Rows from block 5, named by matrix and row number. Rows with one number belong to one channel. Each number is 128 + 24 x the weight over the matrix's rms, rounded and kept within 0 to 255. All counts start at 0. Numbers have three digits each.
# convs0: first 3x3 conv (model.blocks.5.convs.0.weight, 128x128x3x3, standardized in use), inputs 48-53, a 3x3 kernel for each
# convs1: second 3x3 conv (model.blocks.5.convs.1.weight, 128x128x3x3, standardized in use, transposed), outputs 48-53, a 3x3 kernel for each
convs0.1:130112104111141117144103104091097085128140141091143112135119156149173155106154148086148124132102129116151162131142126112124122152175136114134134091104114093108111
convs1.1:127134132164181157149161153150188170144163146142143146153166133148139131132124131149138154131117137136152148157152150142144144138126150133134108120111119124101113
convs0.2:179137124156121117141111142108122158067087120059093126134110112167124128139145141143115137130113135122114142153161163131116151142124156105106096111124109104126134
convs1.2:129139138128156147150151147155131120168122107144115108139101096133108103140123087125156108127147132133136142140151170107130173115142171124139176142115169136113146
convs0.3:187156151203127153166110132105115116101139136109134130131119129137104118153134152140093123138126170144159139141126139129106117124099120152142140142062101147117089
convs1.3:107110116110116125127120123134139135137139136125111132113089141093100136098083124157176133140146128123093137134150155111121146123113139107091128072087138105117143
convs0.4:126113126133129102120114106154129143126118126101116112118129122131133126127099097139112103133094100153148119128152150117149150102121127106094116109110120151161167
convs1.4:121119113089089082104102096150154139117116127124093104098091122128128123127133114193184146134129103143127115184176173156150138095106092177160158152148142129113122
convs0.5:116118126137120130104099106145134151162154146147135148167168163142150149125121128107113121078108102095084104148142153140142133113118117114086116111105123082091102
convs1.5:114108116138125130134130140113099106134134135116107111144122123106067068134123114140167162118133140094085101172163149123116124089081106124138121114108096115108113
convs0.6:133125109153132113153124112124110127117104120126100142135139146131130127103121117139158156116125123123142151186141165163097130165122127128113124119093099141076112
convs1.6:155154156154151154153150153132132132131130131132131130129129129126125128123123126162167162163167158159162156156157159153154157154155156173185167168178164158165153
convs0.7:106107107121120128130106123121126127133119119146137144144139131136133136131116131105080084116094109124106134138143157124119114109122129166142149104106124087088137
convs1.7:133136135120116120105100111123105106102089104081077095138141125111101101116088096172179180115107104138121135135135139109119136118123129101101106102083088118091109
convs0.8:129123111109098109103105109107117109105055065101063078127127121123128119105133132100098106124125127123127125149161175140167180151144163108098085103077075104090069
convs1.8:179163162151137146150132138130149174120136168133150174146134132129130125148149131108127139115126138102113118162152140185175153171164143106101120092083096113115101
convs0.9:162166140151123144137114124128122132143106098166115086132153144113129140113108136104116129132093122154137143080109130117109146167113159134142107120135112118117128
convs1.9:100137152103138168122154165131139158093105138134107126082109132081107163107150186129118083129098110196154143120116137110100100158140120121127146083077096091076076
convs0.10:100119124082089069123120116106105098104104132127131158120101118143123131149152171122146123112087111118103117152160154124118118151139134079113084115141104125136148
convs1.10:137128110145161146159152130101091086100102109105111120095109059118108064110116080137148145106118121116170165177161151143120124159152147119093124119090111127105109
convs0.11:137128125095098108123118118098110137121129143126102105095110138089062093118111136156142100135154145159141145109097111133148141158158155121107122128096130127121115
convs1.11:121099096148125116185156153111104114147148138146143151127122136128121139162155130146119127143129132123122110154140158123108104135130123137136122166156137156154131
convs0.12:151133179161173205121118138103126112133136129100095094125098108143126121137158165120113112168151104131125113148135158162155140135119108094116115069113095134130113
convs1.12:144115110127121121130133156090083090137140145132124117163178172138148125140133149118115131132145161111122151166159146142138130106088098119145157093102102112103119
convs0.13:142132134139140146124125145079089116091108133131119131127109117123104120123127108135140138111125121128126127106109119105102133158138145102105104127151109111140106
convs1.13:174176159148145142123126129112109123077073095072057070144137137148124126148127117139124138115101108134116123118120134114101122123110119112098128110096110106103125
convs0.14:171123124157157162166160170101127103081112101104113105125149155123128141140162164099144138111156176123109138178159132162099102153138093102110098107076056093141141
convs1.14:137141143118124109102105119168183156154161120150137123132144157125130133115125152123093102129116125106083120120111120135166147145142137173151119151141135175166125
convs0.15:130128121139141138155118150132105125128139107115113123158180165147154140133130139144147120179177096167165126117138144128122143121090106108086152052044087097123126
convs1.15:159141118140136115111139141086133161125145164129114091095077113106099122147127141119140137142089118191128124154134130136118130128137146160147132137156120139109117
convs0.16:137110093156161124141149128154150185133107163142108133155132131143132149141140135147162174126122140121131144172140171152106122144124153144148119114136094127103102
convs1.16:137138121151140125131139138128139122135126128154121136169170165137155157144136129143132130122109125115139128114116104118138110154178143135134134171163141174172145
convs0.17:152170182145134163144113110112121132112141136108129126126136111134131142135099109146168163070119099115085107114106109158159127136150117085110126100123112085117111
convs1.17:079065089145145159149170171100089123160133126164145145138141155138130143122140134126097128140142145136132138125120130100120130112143155145147125119102109115124127
convs0.18:132144122155152122152155143113133091105125091105110101105096117129130146142127127100113057114130082171157129117116115115138136101127131136113093124138121156146158
convs1.18:089082103091087120131136161119113109168165155176180166120121127093086119154147142125137128132152133131152147133137137130130133144131139118116122093079089123126125
convs0.19:152145143186197175168184180127102124125123133106114118133103118094100087118105097108079109091117105107108125119145158135162153168169131096093096141134126138160128
convs1.19:109106121148138139172167162147136129168161152163169161122085115110100093170150152124135124139152164130120145126126143094104115091106125138149115126124099124127122
convs0.20:127149194110133162135155152159123079141080072108089093122121127127124161134106149179147143143122126137125094172124107167123122144122144139102130151068108118094101
convs1.20:104081081084083101129131140127152155123140125151146153121129127105177151105159143154135095148140088130107128117147152095114142097146165119134154066115154089107127
convs0.21:130112126128099116127108112112114102127148133123138121147147143136140132151149142100166121082097127088094088145147149147142154154154156101071083105093124130124128
convs1.21:101095092083074094123118135092110120092066111099069104135113110131110088111100085208175174152130139121114104091070076091085066092093076179193180160175158159163131
convs0.22:134141164135135127138121114133146094116131091119089096139099132115102149178150123124168182092112128176167152116126119127141121095115139169177148115121084129124118
convs1.22:104089063135128124148142119110126117151154158136164174127163146155169167173178160143147149134127150140172195142148149139146143153160164091147142113168146084128125
convs0.23:090112129108106125151136132156167143168172138128109097153142132165111118152142121072149157096143167077089095121146146150176146155137123075101100102153167138127133
convs1.23:094085099126102105175170155100114104163193165151177144106097084068075093148179157129120122205180145154156171118117105138142129104122113140106121230197141159144131
convs0.24:132112122124149140087134136146107126132091097157125146142128159124153147125144120107162165131134131099123145147139137125136115148125111120077086154125155138113132
convs1.24:139102077125095089167105120133118092123116105155158124139106079179142123203176122131103145143109133137120116153137134147118109158114102126131148124107141093100125
convs0.25:166178178143137183164146149145145103125147089098113106102095107135158127145146123102161105087118103104147133134079096156140102157136121132147107126142095124098125
convs1.25:089096117107127129128151159108105111101083115123123121153190174172179176130148115156143169124119154125142161120112113118089088130132136123101111116111129142161147
convs0.26:156128142138131107150166144119107098127126112112117106155136137136117155141126141121130121160113117135119133096111096122105099111141137123091113127100078153157147
convs1.26:136127137115080112120113104104084096125119132146125124126128125145144158134145153103115109142132129127138158122110108126115115125109109136126125131153150153126130
convs0.27:097086110116116159116134181149137121116117137110121132134135151141118134121111124117125137115148154094126150151112095164141091164150116125085071137088118142090156
convs1.27:149142157109122139108128140089151155092138122137157117093102132114124138109110132106119133125138120130163141110104133129124138132119114130128122156135116153134107
convs0.28:127119102127109127154130134118101080105135146134124137129138118129131132148112134118091125131079183159129156189114105183123120159111094076135164070116145096111148
convs1.28:183143110180151114135110104122112094161132121154125144161143071160150064132141108108098117145112109138129160111089109100085099133147141126072084150119093137104113
convs0.29:130135138169168144132123132162151126159135126145109122118129139095106138114113142142166143172174168159149165133118109129112123111133167128102099131097117152112111
convs1.29:094092091105116099120144152112087081128105097137156157107129129110134137105135132130111080138122068144128097139127117152115110133117133141130118126110120130133142
convs0.30:133148148123123141160151122076076130080119138099122185136126144131108137155136114156102098181149101199172085152121115129131116098140142117117115115120114164166133
convs1.30:148149104143131098156148101168144086138161093103143140184144119141142125164174103143135099108111133076055163154128132165135137143131126136171153183162137143168142
convs0.31:149146141143138139154156147109094103129150131134161142151133139125108146106150153126115107120070083143136108174147146139122132116154148126103145124112098146154100
convs1.31:121106082117120118144135136110109128107113113148159151166151131135142119142152123118147141138137170116102146094070113098098138140127157133150165130146141136153152
convs0.32:105148149118145170120141143141078114126075116113115135131098112123127155154118141073115139110115147104144173162112142145121138141132123122144122108101133094092120
convs1.32:134119124147135114131110107133117139128131141124147152148113065160136078156119066117155174121104168141106151131121147139078113137124130089046108120057109131085110
convs0.33:145117120098086107122140135148147138141144094108117094153146133106120108130134125100087109136102098113078081179129142190159152171151159111118133133140132114110091
convs1.33:132147130119122123147140150136126119143140130151149128111098096133135109112089101140125140116122123141163147167141132145118131113111125126144149146143160130135140
convs0.34:124144140151118127176129151129117129098119102121131100115145144135122135140116130163125135162115142095123140144136131144138116129116119125155128140117126143106165
convs1.34:108140137103127128129135122160126150166117119170130120104117124114101121138126118169117110144072123156100136119090124103084141122097130123113137118118153159133136
convs0.35:149142137146154157151157173120124126116102122110111131104108136111114128134109141116082086103089086140121106105103124063072107034052083117101094123117120147140124
convs1.35:165157152153156160142144150118124119115110115116098115120123137128130116138126097107094093103112109122139143096069081075050067080047072117118127129129130153153153
convs0.36:155176157134168150118152149104099112133126122120089092174131150160172181158139156112098113120157152153129121110139149136145175121111116111139133110115112131142134
convs1.36:152147137112129134088096124186185185189188202183173186125100084131109093150126092160155102142138098135089117124111104112121114113107129148119147131139154153160152
convs0.37:121150163105116136100114106161143121138099119146116133163131103150178155151153179104156162145120149138132116137138170120126153110090133114133132114113143124101096
convs1.37:120108109162130110134129132129146167124145157117133130148121135160126125144139117128133162145118154136138135178124125181126119173152138154135119136161121137145119
convs0.38:136141139165168158168167140131135133116116137115114121123114118145120106141167148152167166122119133088039079140130142155171171147164171101106088124121107120145117
convs1.38:112135154147174187145156163078082078130139148161160163146168156149163159126138143119095113139124130154141110102109106139134128152140139148148148168160165167178182
convs0.39:119127125138138122146148161128095117116092146100087115117097145129105139118124128192169128188161124127133142137128132129104106137147137134125089190149081142135109
convs1.39:107127103104147134109131100141117107119099119111108106098119113072094108109097092079084102097114147131128148130131089106110102103100111124121139135137149118106120
convs0.40:096105125126136142146145129105110149131128124136124108144120142161141148152153151070096129118145128143126104120122140124126145157126122132146141117158172110162164
convs1.40:165134057133095064177129122145136090113136115117151144180118075140139113176176120127131091095078099083053122151125115177138103169117097085130146135147148137142156
convs0.41:112109128112087130126098117178149150112092084088103097117131136169190144148138106111140134120151140105101123129120124108103104128115141155139106173144132113088121
convs1.41:144122125148126112162139125116138146160169177159176186126140147159177154133141124113132117169164139160162157157162145154157131157164158133128114163174143139139151
convs0.42:154162139135152110132135097111123104138135105147128110119107120146119107140105075115131130121133113127121094164137115150113111144101091137138141116137133113140152
convs1.42:124079101121086106098101114142140132145131117149143128155136111146116112112113128160149124152114129139082104146119122120103126096084112131063114158099081153112091
convs0.43:106102088129121103141133121096106101084088086135132123113111110097117115111145136110119132137112130175130133119137125129129135128133126140137140160164183160126153
convs1.43:132110103159140138170175170113094094122142140108113117145118099133106102142133095093092093096099085111139116129126137151151154135138123100085134119108106138147135
convs0.44:125127116161166133199195180117135109105107104120121101162150141095094116135159151131138133157125117152156172092080104101122116140143169111113094138114096136133131
convs1.44:123120109126135147178172150126101114156127137154144144144154111156141118143141139123128137118112115126145131112100099120111127116138139118105132101117130126140126
convs0.45:125132139133113134168137130109103145139116124162119121153145149155131145148135135091118113094151153158148115140134150140148125107124131116156137114137130102120125
convs1.45:124112124108102115123111114085126119120146116130145134115110110131134145129142150173135100150124149110089130131160158173161167147135149144147135158132126129095108
convs0.46:147120158150128160137125165098123152084124148111139158128121098165142097124111132164111096157156117175156107130113144122117173107107152117120127127097110154120118
convs1.46:114111158103120154127105153112129126130148107140140114097109163077184173122163158136162114139171084132131112112106123084096132124131167105123153068068112080077092
convs0.47:151131137131137141128088123120128128118132113106116122151141178180149160138141152142151103121142099156125127133108134139144112116102138136126155133136087118118095
convs1.47:144157155147158155147163158125125125125129137129120134137146140142136154141151148156148152133128147111121160140147142135123137129128141135131126129116100127129124
convs0.48:109121115121105090121120140131128128103123114089089077133135155130123134117109128114139112152169154173163137140143144143142155144122144170157124139111115152146138
convs1.48:134130132149137133161162144096096111139119126139126121073078091108125141153153162112088108099088107115115124112103097126130134133129149089112125116125124134119114
convs0.49:144147148149168141130159153153149139119101117131084146138115156134113153104132186162145124149148148189152141138153145153143113119103108147150123121123107141115103
convs1.49:141143131124132137144141133122135134125124135114107122133105121145121128176160166125133144119118131104125130120109120115130157128134155064113130075111128106131134
convs0.50:145151123142132116150130147103147176060127168064139161144146134130141126149132120137164145172157124172143110165176128141147126139141151098127141049123174081162177
convs1.50:112111114127113112100114117134104110165127133154115102112121103125093109144136135096110112065150140068142151124125154105116154105102145071114154111137152114112114
convs0.51:147144138133122122111115120130122143146141144136114126136164131117133130133114113136080093153117114144147143169142166149135144101082091120088112076070099109114115
convs1.51:142134136117116142142135150118111127118135157129139148139142155116077093110088094123122127119145135139156166112110115116098109144095098102113127121145140123121122
convs0.52:124133119163150155143140137154166159144154152125132139128118126121112123094088084095089107107115143093119147125119119137110127168152152123136127145166157132145110
convs1.52:139142143095116123125138152099088051087070056116099103111131110096116105106103095098094106110102112137116140149157154085099106077063080112092100114099099126130122
convs0.53:093096091128105125138110118113129158101118162081132164132130117110124095113114138191128152159127136145124132106139143107120168087128176142134158124119127123100097
convs1.53:136159173128132142135115133124139177124141161154144141117106105122102117122138126105103112109124113117140125153155146125139132107120117091122164103109131105105127
convs0.54:176145158150134132136143162088100120094110112102103102129131124138119108128125129074093165081138164126120104149139122130131095148121099113130146060129140096128108
convs1.54:130110131122114120137139141145099116140079059165110076133124119107129127116155186152155105175170128164103136134112142109109133143126145133104175163152142182153111
convs0.55:159119124146154134105113109138134135147117110074083102146152153110128139096113131145084111113113149124094118153155194130137139152142120133084121142110097115102104
convs1.55:141141142137129128093099101105107116111112115134117121132148148132130118112100092159166175142134127134138131180176175143139135121123119135154156108118141108085107
convs0.56:150122129137143144151143156094128149118108118150142148130132137116152141158143142131128106123131109142132111125127138110138171106128156078120111113102131110100133
convs1.56:116136196086127197103127171145156168125130163134139166109107124156132124162150107172166166127113152109102140111106137103115132134131121145118072133105059103111119
convs0.57:157154134143161145104115117112098107144137139117137127115094122136104138143132115103117129092108105144126155136116162129112135126113136153141129148144135161178166
convs1.57:139128129168172155114123126118123119129134131146143128178185158150144148165130121137156148130132101104112146131132131150156144129124129122130131131151149145167156
convs0.58:140134135123110142142146163112103098101127112100128099149144166150140156160132125106132125075133128115166151140119131139177152122110096171172174137123131084073083
convs1.58:076065104131099113147115115111103116144146152134138135145112125131114103132126111155109133129116116127116134128121103149152157158173159161167130159144146129130133
convs0.59:136124134136115151120142157147091080130089098144120115137113145116110153129131146104119113086090161133150141172131150138129153152124134126129060145158123140117115
convs1.59:122096094152148121144142142115101108093104108131145142130119109152144102182161106078169169109140174100099162119110139160123134153112127148121143120096139133098123
convs0.60:103140164115123175113132154095111136081101095072087095098133148099092152121141117114169144121169162122160144084142168075152148113119122109112148120147141118156131
convs1.60:118117127092102140096099145139138138104120124119146129120130119132108105143112095099141167113114156087095139108114166101088146121084119113089130134086126131099132
convs0.61:130126141130109118157130135124137133111136138090107134127131122096110111140137143159141154130142116129141128125125128116135146148153169159118130138103134100089084
convs1.61:113114128132099101138129126110122131089100129113128136149141184134116132152143149113121124084083097096105104142143137128145133127139142112122108102116092107117110
convs0.62:131115107149107103154133131138137102159143121150130134128145141145141126160138096157139123153125109100116108107114157103093130160140134092125143089111138116113140
convs1.62:145130104146139135144154148145145137160164168135135145113144157107119148146120127124067087136115149159141170141095085158130116176137124116087133116101150109125151
convs0.63:130113115133115117137107113116103146100104143104123157124142143142152152144143156115109076108107117129145153144152171160153163150146142139128086120134090108137110
convs1.63:157162157141145144126119137157199174133159152123131119149169164159196183137150147128092131109118152119142157167176165132140145108117138140146142149153173137146157
convs0.64:153156165152158168127141156133131124143155152142148151131135130098121130127141138137143155126133155129135155107099111108100076103058038131104134113102108121106109
convs1.64:096081084088069071072064060137138135144140131131135133144134153130106132147128159115120112107119098096107107129120131106105101140144122120129121122138144140133155
convs0.65:133118138141126141127135144142105090139105078137137120121132143123112147140147153138111090147151141147170160131120128165102103137137118089121127098142136092139152
convs1.65:052096133053118158118124157101097134137116094172165122122114134117154147089145169145137089138077069107057115112131136106151155105103121169170105141146102105093113
convs0.66:141151142131130127104113119117131128105100088099114092135135123173169159171147158142161161095116123135137131122118135097107115157172177139164159122145148119111129
convs1.66:137133158122133131140140146110109117135122125121110124128127141137145140129132120127109113154138142136117126156148136120133129100110129177158161130129142112102115
convs0.67:162153127161145139143146128149132158125113146136120122128099147092130171132104139097126149077093160079114185143117125144146145135129107104116105140091123133121125
convs1.67:125111105139113105132099114140120105127139145132156169153118080181174091171156064155159152093116156105096138119098132133080098146109116128111118104088111119114117
convs0.68:111122123132149141125134138103101101070076080071095123133136129144172152113173158163141149155145123157151123141126134116106123113122117145114123141126110124113116
convs1.68:160156166134131152155157181101100139065078122111113121090093082106099095144137103116105128112112129134130133104087140068052129095110151120141130094091093160165154
convs0.69:129144119161182153127140126142128142141134120172124116116145124108086117115076085108114119120156130131140124157107120161163140165159153144143139123151135121119139
convs1.69:122113088126130124144143126104104117115124113107118109100103111128121131146149141130114125132124127120117120113108101126115110122134128120119139106099087121125124
convs0.70:144144145146147149144136145102103098123131116093101122116116135143169179167169156122110095130125110146132123134105104151145136135147147086129123106156145119161128
convs1.70:082068090087074088138140153115087121140115126174155148133136112120125104123134119104096100106089089143137159158144154102107116085092116097093113119088131148144144
convs0.71:124128121118127137134120124136129142125120111126116122147140139119110149106115144124092121144141130128128142151157171144143149149135128140147148173160146145139116
convs1.71:166158137127117104139128126141124126106097116109120133127102114145121146143113143108109119104111097123112115143129132098092118089083114119113108114102099125120107
convs0.72:132155178185184195174182188106102098102119082092124096136108114145162141122113100136092108122113113107124115119111138093083116145138121117110095131083075140121115
convs1.72:127116128127123135142133139119115104119105100102102115110110107126134121138129107129134135132126144134116140164157182135120137117118133138132139097106107083097099
convs0.73:162141127168151143153146149117099087157113089156138090106137147116164149105129137126122155106118148128123171136151164107110141125122168157163142129119081142103081
convs1.73:149118127111090112118089071123112138063082146061057107122105115140130122138141138153128142145121161124077124185156132137122127151119120168151134113105133123127154
convs0.74:148170158154154147199180150153134122138129126127125113112102118114100123126124149140150185127108129128114154119118127117135104116126095068080103120102103136113116
convs1.74:091075086103065078132100118114109095118111091101095077143143166124101119136125118137157155157177169152170164124124134101104104108106111142141126137132132137105119
convs0.75:114113106114116107123120109124125140122147148116144140153119105164142123157142144120138135137132156099128171140154149130140142091088090124109117127130109141153126
convs1.75:121089111161133134160152140167158122141098073146115106103138122131134106160138114124137136097096117106097088111124121164173162155164185150151139141142132136134147
convs0.76:146139138135119098128131103124114121106112123071079112123101113084078083107113116131108109130125117111121131105124134108123130089104133105117140115123154112085098
convs1.76:173149154127118133137122150152125125140120119115094087179170175130110126082078096138159141146166129109113127169154144151130139083088112156153144129137121114128116
convs0.77:137148126136132142164158149121102087149136120124120128111125098097127135115129123062128179105134132144126105139092103154118122188153150045065130077140187117113124
convs1.77:108100138151138157135136159107122129093110141098110111123110103108121122078135154090051123144121128155084129126131130115116115113144144146108150158150153137144138
convs0.78:125109098131121115145156147155159167141153169147142140124137106108086115102097124106114134122104105136138139081101113102130134120132136122099100105131122085065083
convs1.78:083107114113084098113081092151158117135130102145138102153150153132124133157159134170135137122124120140156142118144133100108105113133143116149149133146138131152144
convs0.79:131136134141165153139151131124126142127139134121120116112093095112127117105108113159146147132145145102126147136112138112102113128107102159167142137138146138151144
convs1.79:106113107110137129143152153118087110110077101111087108123118111101117111109113104090091097083061074135101118113086102080070085078060068117102120127096138155141160
convs0.80:140133133110106100142118116120101097138134106144150136150154133174134094146152146111075093088085167109120142095076154112088131150124130099122137075122124071086136
convs1.80:199182138151123120140118139156164181142150150166166155138170124102139125102137135177134133214123084134128132147128122119115120135114119166146152168151132132112102
convs0.81:158136125140133128148150156145130121131097094123122105115082129128112130145153148146132136091080074108085087124112123146108108167131134138101112113101128110096120
convs1.81:120118133161166167151146154116126128151154161193172171140129137120133139103116104156147141174169148164144143125104112128112132127113136141116130126118099115101098
convs0.82:131122142102101151115119156106141180117130144104110112113122142149155142102121115146114095163136120145124098156121123146110122145121131153126110130115119117123130
convs1.82:120134139118124142123116137113119148137150155138135138117120143151116140152123144090119144099148150139181178112129135147143156146163179089093129102129154105120131
convs0.83:117104109124128126141138118112097091113113104103121136134153145133134141131120133129093104136135130118090077143128154079094130143142171093105092110114108149148144
convs1.83:149151137106127129138140152116124122134118127164164160119103124130117110129112089137111119134115103146130120135113106088091097096111117171167161158171186129130140
convs0.84:145131155143153173149172166093115139112120127123127110096129136107144171140153151077119138103108084138116089133132147120153156129145122104067074160134125144141109
convs1.84:122134118127122127132130151109120109097115142105111149154097080133137105136147118133118150123073126136082124152128150152118107103086088078142153068130165143140164
convs0.85:122124130135143142175180168079073074128107121153159162146142144117115133100098133149137135134147105164183126151149162102102140124136151117108112111100120145107103
convs1.85:128135139102120124117116141115131131092100091087095100172160160158151154115102113102116115128138134087112118070063086051085108118135157119148153108115133122148144
convs0.86:152142127134128141135131113113092087097141121117138108132121117138144158168158155078093153134076144142106180145155130150134152155121139142147137096113148103129145
convs1.86:117131126145148120110145120154144136162144133135150152141122065132132097136127121145156144119151138124121107137110084140097112136128102138090097119079105113107118
convs0.87:129121091121122095114102098128142166144130147175156153135135164148131151098062100114135130111140127132128118138128132125126131102106137084108085079096139132142155
convs1.87:123081104120069085134099099119104096148145107148138105081064082147120134152118128128137117139147148179187186138157171138139135142149157149167147128141152125114134
convs0.88:113110133129125145107094100127124125136137126119095104171193179143190178155178175130168171083139162146167160146106140123106126111116136155047072116084094096109109
convs1.88:084086123073082097092115121115140150142145147144101119057085122102115125135124118153146134120106121102108152130139142107109125124122120149146159143148159132129138
convs0.89:129108128112133130149136147127129145115104086081108110151144147151146144152127131111083111102107132135161130157141169138110133134110098139124095122113105097118111
convs1.89:157143135144125141125093114161180175137133154144131158124122118120110091154153146159113138163142157145138158159144114152138127149137154137166131134137118150158155
convs0.90:137134111145117119149147144105089094109120133154175150142138149139145150112103129110096120068057098146171155145105115145127109118098074115107105100077086148135136
convs1.90:114129132152164167145144143099121094161163142114112101081083104134115141171179179150162148124109135101101161157185172164168168138129140144150128136158139154149151
convs0.91:113114122139122122143131153123138123141143110126123129137133159121115158134131178100124097123120112112120153140120120148125093120111122112122100113139116086115126
convs1.91:150128084128120110145145150097155160085152151128150132136151136135123145101093123118135150072117123069124162098133141105119158122104150093131160129146126151162114
convs0.92:110111105156180147153172145095102108113112095139140138132127134114118135144148159122148124151148129118126129119128129106119108132147133094124127119130126155111135
convs1.92:122128132159159148163153141104102111101096086128133120115130139129145150163160132128094124135134140150153151152154147164169159151143130124116112111134130132150154
convs0.93:129119132118134149117117111094096106098119149140150144126124170147148145158174155112135096107086110141144163142141101144151134143131147155143159146155145123136145
convs1.93:117115103143149128121111122170179186161139149144135154100128116136139137137169179134135136105094104109116152121147154129118116122105118160162143133138140132146132
convs0.94:147142128156171153149150166174129091146142094127130095148117157145114140159143158143143113151176154136149171144152138142147144122116124109158130135141102146141085
convs1.94:093098121097110121122132159127106131130148134143145117092135170118132147137169152122117127109082108096062095130114132104129128093116113137161088131142097152144131
convs0.95:092115123116105115149144116087057070110097100129115149129123115144131129150129149101143145074093139094061104179137164160147149120105100107057125149111128152151140
convs1.95:143139138133123129095101112106111121137118114133135152132132139103105115130139134106111117112136132178167153132138168138142144135126140149134116156160135148162130
convs0.96:132126135151121116170153156137110143094077153111115131119093130159154142113133119185165099163129086105120124093123113142115114148144128148117086137121080093117126
convs1.96:139149128147163123138124102131133146177129116134132133107159146113160155126119097168106105127117158135127165136146129111125109108110134103078141111112158156140139
convs0.97:111131145099138148122145165123119116111091085135124104158133149144065078165128121131118127142098114145120148192145138156073089162105123113112079095112114140118144
convs1.97:130130117183175160193189156099084084145125101187186154135123123130147155148177166112112146147143161150149143142130133163111092175145105165147129158145117153138121
convs0.98:132133140144120130143117141093113092124133109140112130130151173126111133125104148104162138125191155129161144110108140107104098132139134095070075060099087121150124
convs1.98:150149139190162164158157163097117117135140151161171150095113125115120143149143149120124144155126113142122150142135147106109130124111127161166172118125144121100137
convs0.99:116139149140133160121100130091096152128135145102144115136144152135117157121118150116115111130129124074083087118163150125145143129121133095089098144149116119147142
convs1.99:128136130131151138112132138115105108135148130131162174117101107117115123148143132122116107140118117139146160154154144155157136153164149131092093158142147123128137
convs0.100:155183172131154145124138122054068110043084110058075121126131115145137110140157134113097130129111144142144169132143147091101100104118118168125150161122137116120152
convs1.100:134145130133144142166154145150109123147104131157122130126122131107115124125125117146106102147108090152141157074079089102114116106105116129119103129131126142148156
convs0.101:103128125097105107117125135123131158128103134110075127119101106134148116143144124157149145154159163165154175107131165107114169101103143159155153133116111127109121
convs1.101:151150153135125135127118127120112133098095127113113135126114121116092115118074087110117123117127115102099100117108100121123120132133135134124140125090127127107124
convs0.102:120132108141148131130137132138140141151145144163149131130114103138136131130125131152171162137141132097059089105126119109130120109135127103112119096115133153128169
convs1.102:126134128118115127119111130126129118154136140135139133143141125138147135142131146134114107134158143147178166146135118152143135156159151115134111134165140122148119
convs0.103:163140171142138151138121140107066111129147109142117105162135153171137156093107127091108159137170103130084105135148142122091125159122139137152127097134067136141107
convs1.103:127143138129172162115130149124113141114146141134130117149140127119114118130098131139116127141174168134131152104097105113112123163156197112125108116152138119136134
convs0.104:153153168153123136171145136134093102128165155100123147036173187081147165135063108126055086148114106153140119150148110141148124120154140145113106133140089126124110
convs1.104:106138169125124153114122125121138130117136142102104170126118106154159111178197133122106144129164173157126182155156169121114144124102097111141145141107141160113128
convs0.105:133127143147121139152137131151131118130110111134114138071103153084090151080095137168155107151129091178139106150125134143125148144144164143130115151130099157123096
convs1.105:093093117116104122117127141123132158135134131137139148127097101149138142171149145131134115130156153118123135109116147110126135133163148104105118139132131125132140
convs0.106:118125133141159138156166135133131116115127086142134108122150128107152141113158170093172143087166146140188168126170114127135099117136126176143126077105092085099071
convs1.106:133117105124107104125126121111138138124119128124103100097112123133118117149137119136116113126106130146119143134137122130136126131158131148153122132152109135131108
convs0.107:147148141133142128131140140124126108124109088153127116139157124148122114129117097058106167079113155083058095148128118147135122125123152080061088098112137138121134
convs1.107:167148120155147146140152165130130109133107131173142157149138076151154116155145123124093109150137106151130152150147143126135122099115116114127140107077100108099117
convs0.108:127142156149155166116114133108116113117112098100113111130150146126169164116129156122126117108104101111117155130129161127116165077099100143104122149119129136112113
convs1.108:090130156112124143113125139133135136118128137107098122114125136104106115123126133125124148137117142096103126201160144159134144113106123133103142073082122107111130
convs0.109:152150123129128118128125127128122113114105113123095142120099134131084108112111129156088082123132092157142100150147101163133111119108106157164130130146091115153087
convs1.109:100100132095086117138101110132111114138117124159126127085081127077089133088083128168153131184132094192132091145123139120115132117129139134057064159052091162091138
convs0.110:131128117126113122128143133104120127073085122103104091131133136088089116103105091100091132133106148164151151121138141147108099133161143107107112123101139150132122
convs1.110:162155149122115119122122128154104123150117116144146132140143132142142128128152134120110109142135117151151118128117096122099083159143137125121134112125140140133128
convs0.111:132124124168157154201198188132130135130127133113079099143092138142100110124096129112127174119125130127107091114123140109103121134140129130140096131138112096088102
convs1.111:114117113108123126116126134139143124110135126114143105131131160080101125088125160158138151170160143143136144158150168142145168140168179135141120131143123150151150
convs0.112:126120132112114107110124127128110105133123100123140146143124120097099111090139167130110129103069121126077140100112113106096147125118161133119109149139124117111121
convs1.112:177172156145145154119121141145127120101114103126132132173172143137163145121144144182145148150122125130110101138133120122092101086084114165128150131096112122129112
convs0.113:113135133103134159122140165130123132101068094122090096157133130136089074126135125182189157153157225135118130122152189089098130096088118129082096164136136138150163
convs1.113:127112096150121093194183172102096130116128129167168162095099108093090090123131128118098107139129102161126120113093100132147139144160152111091106131110121147132137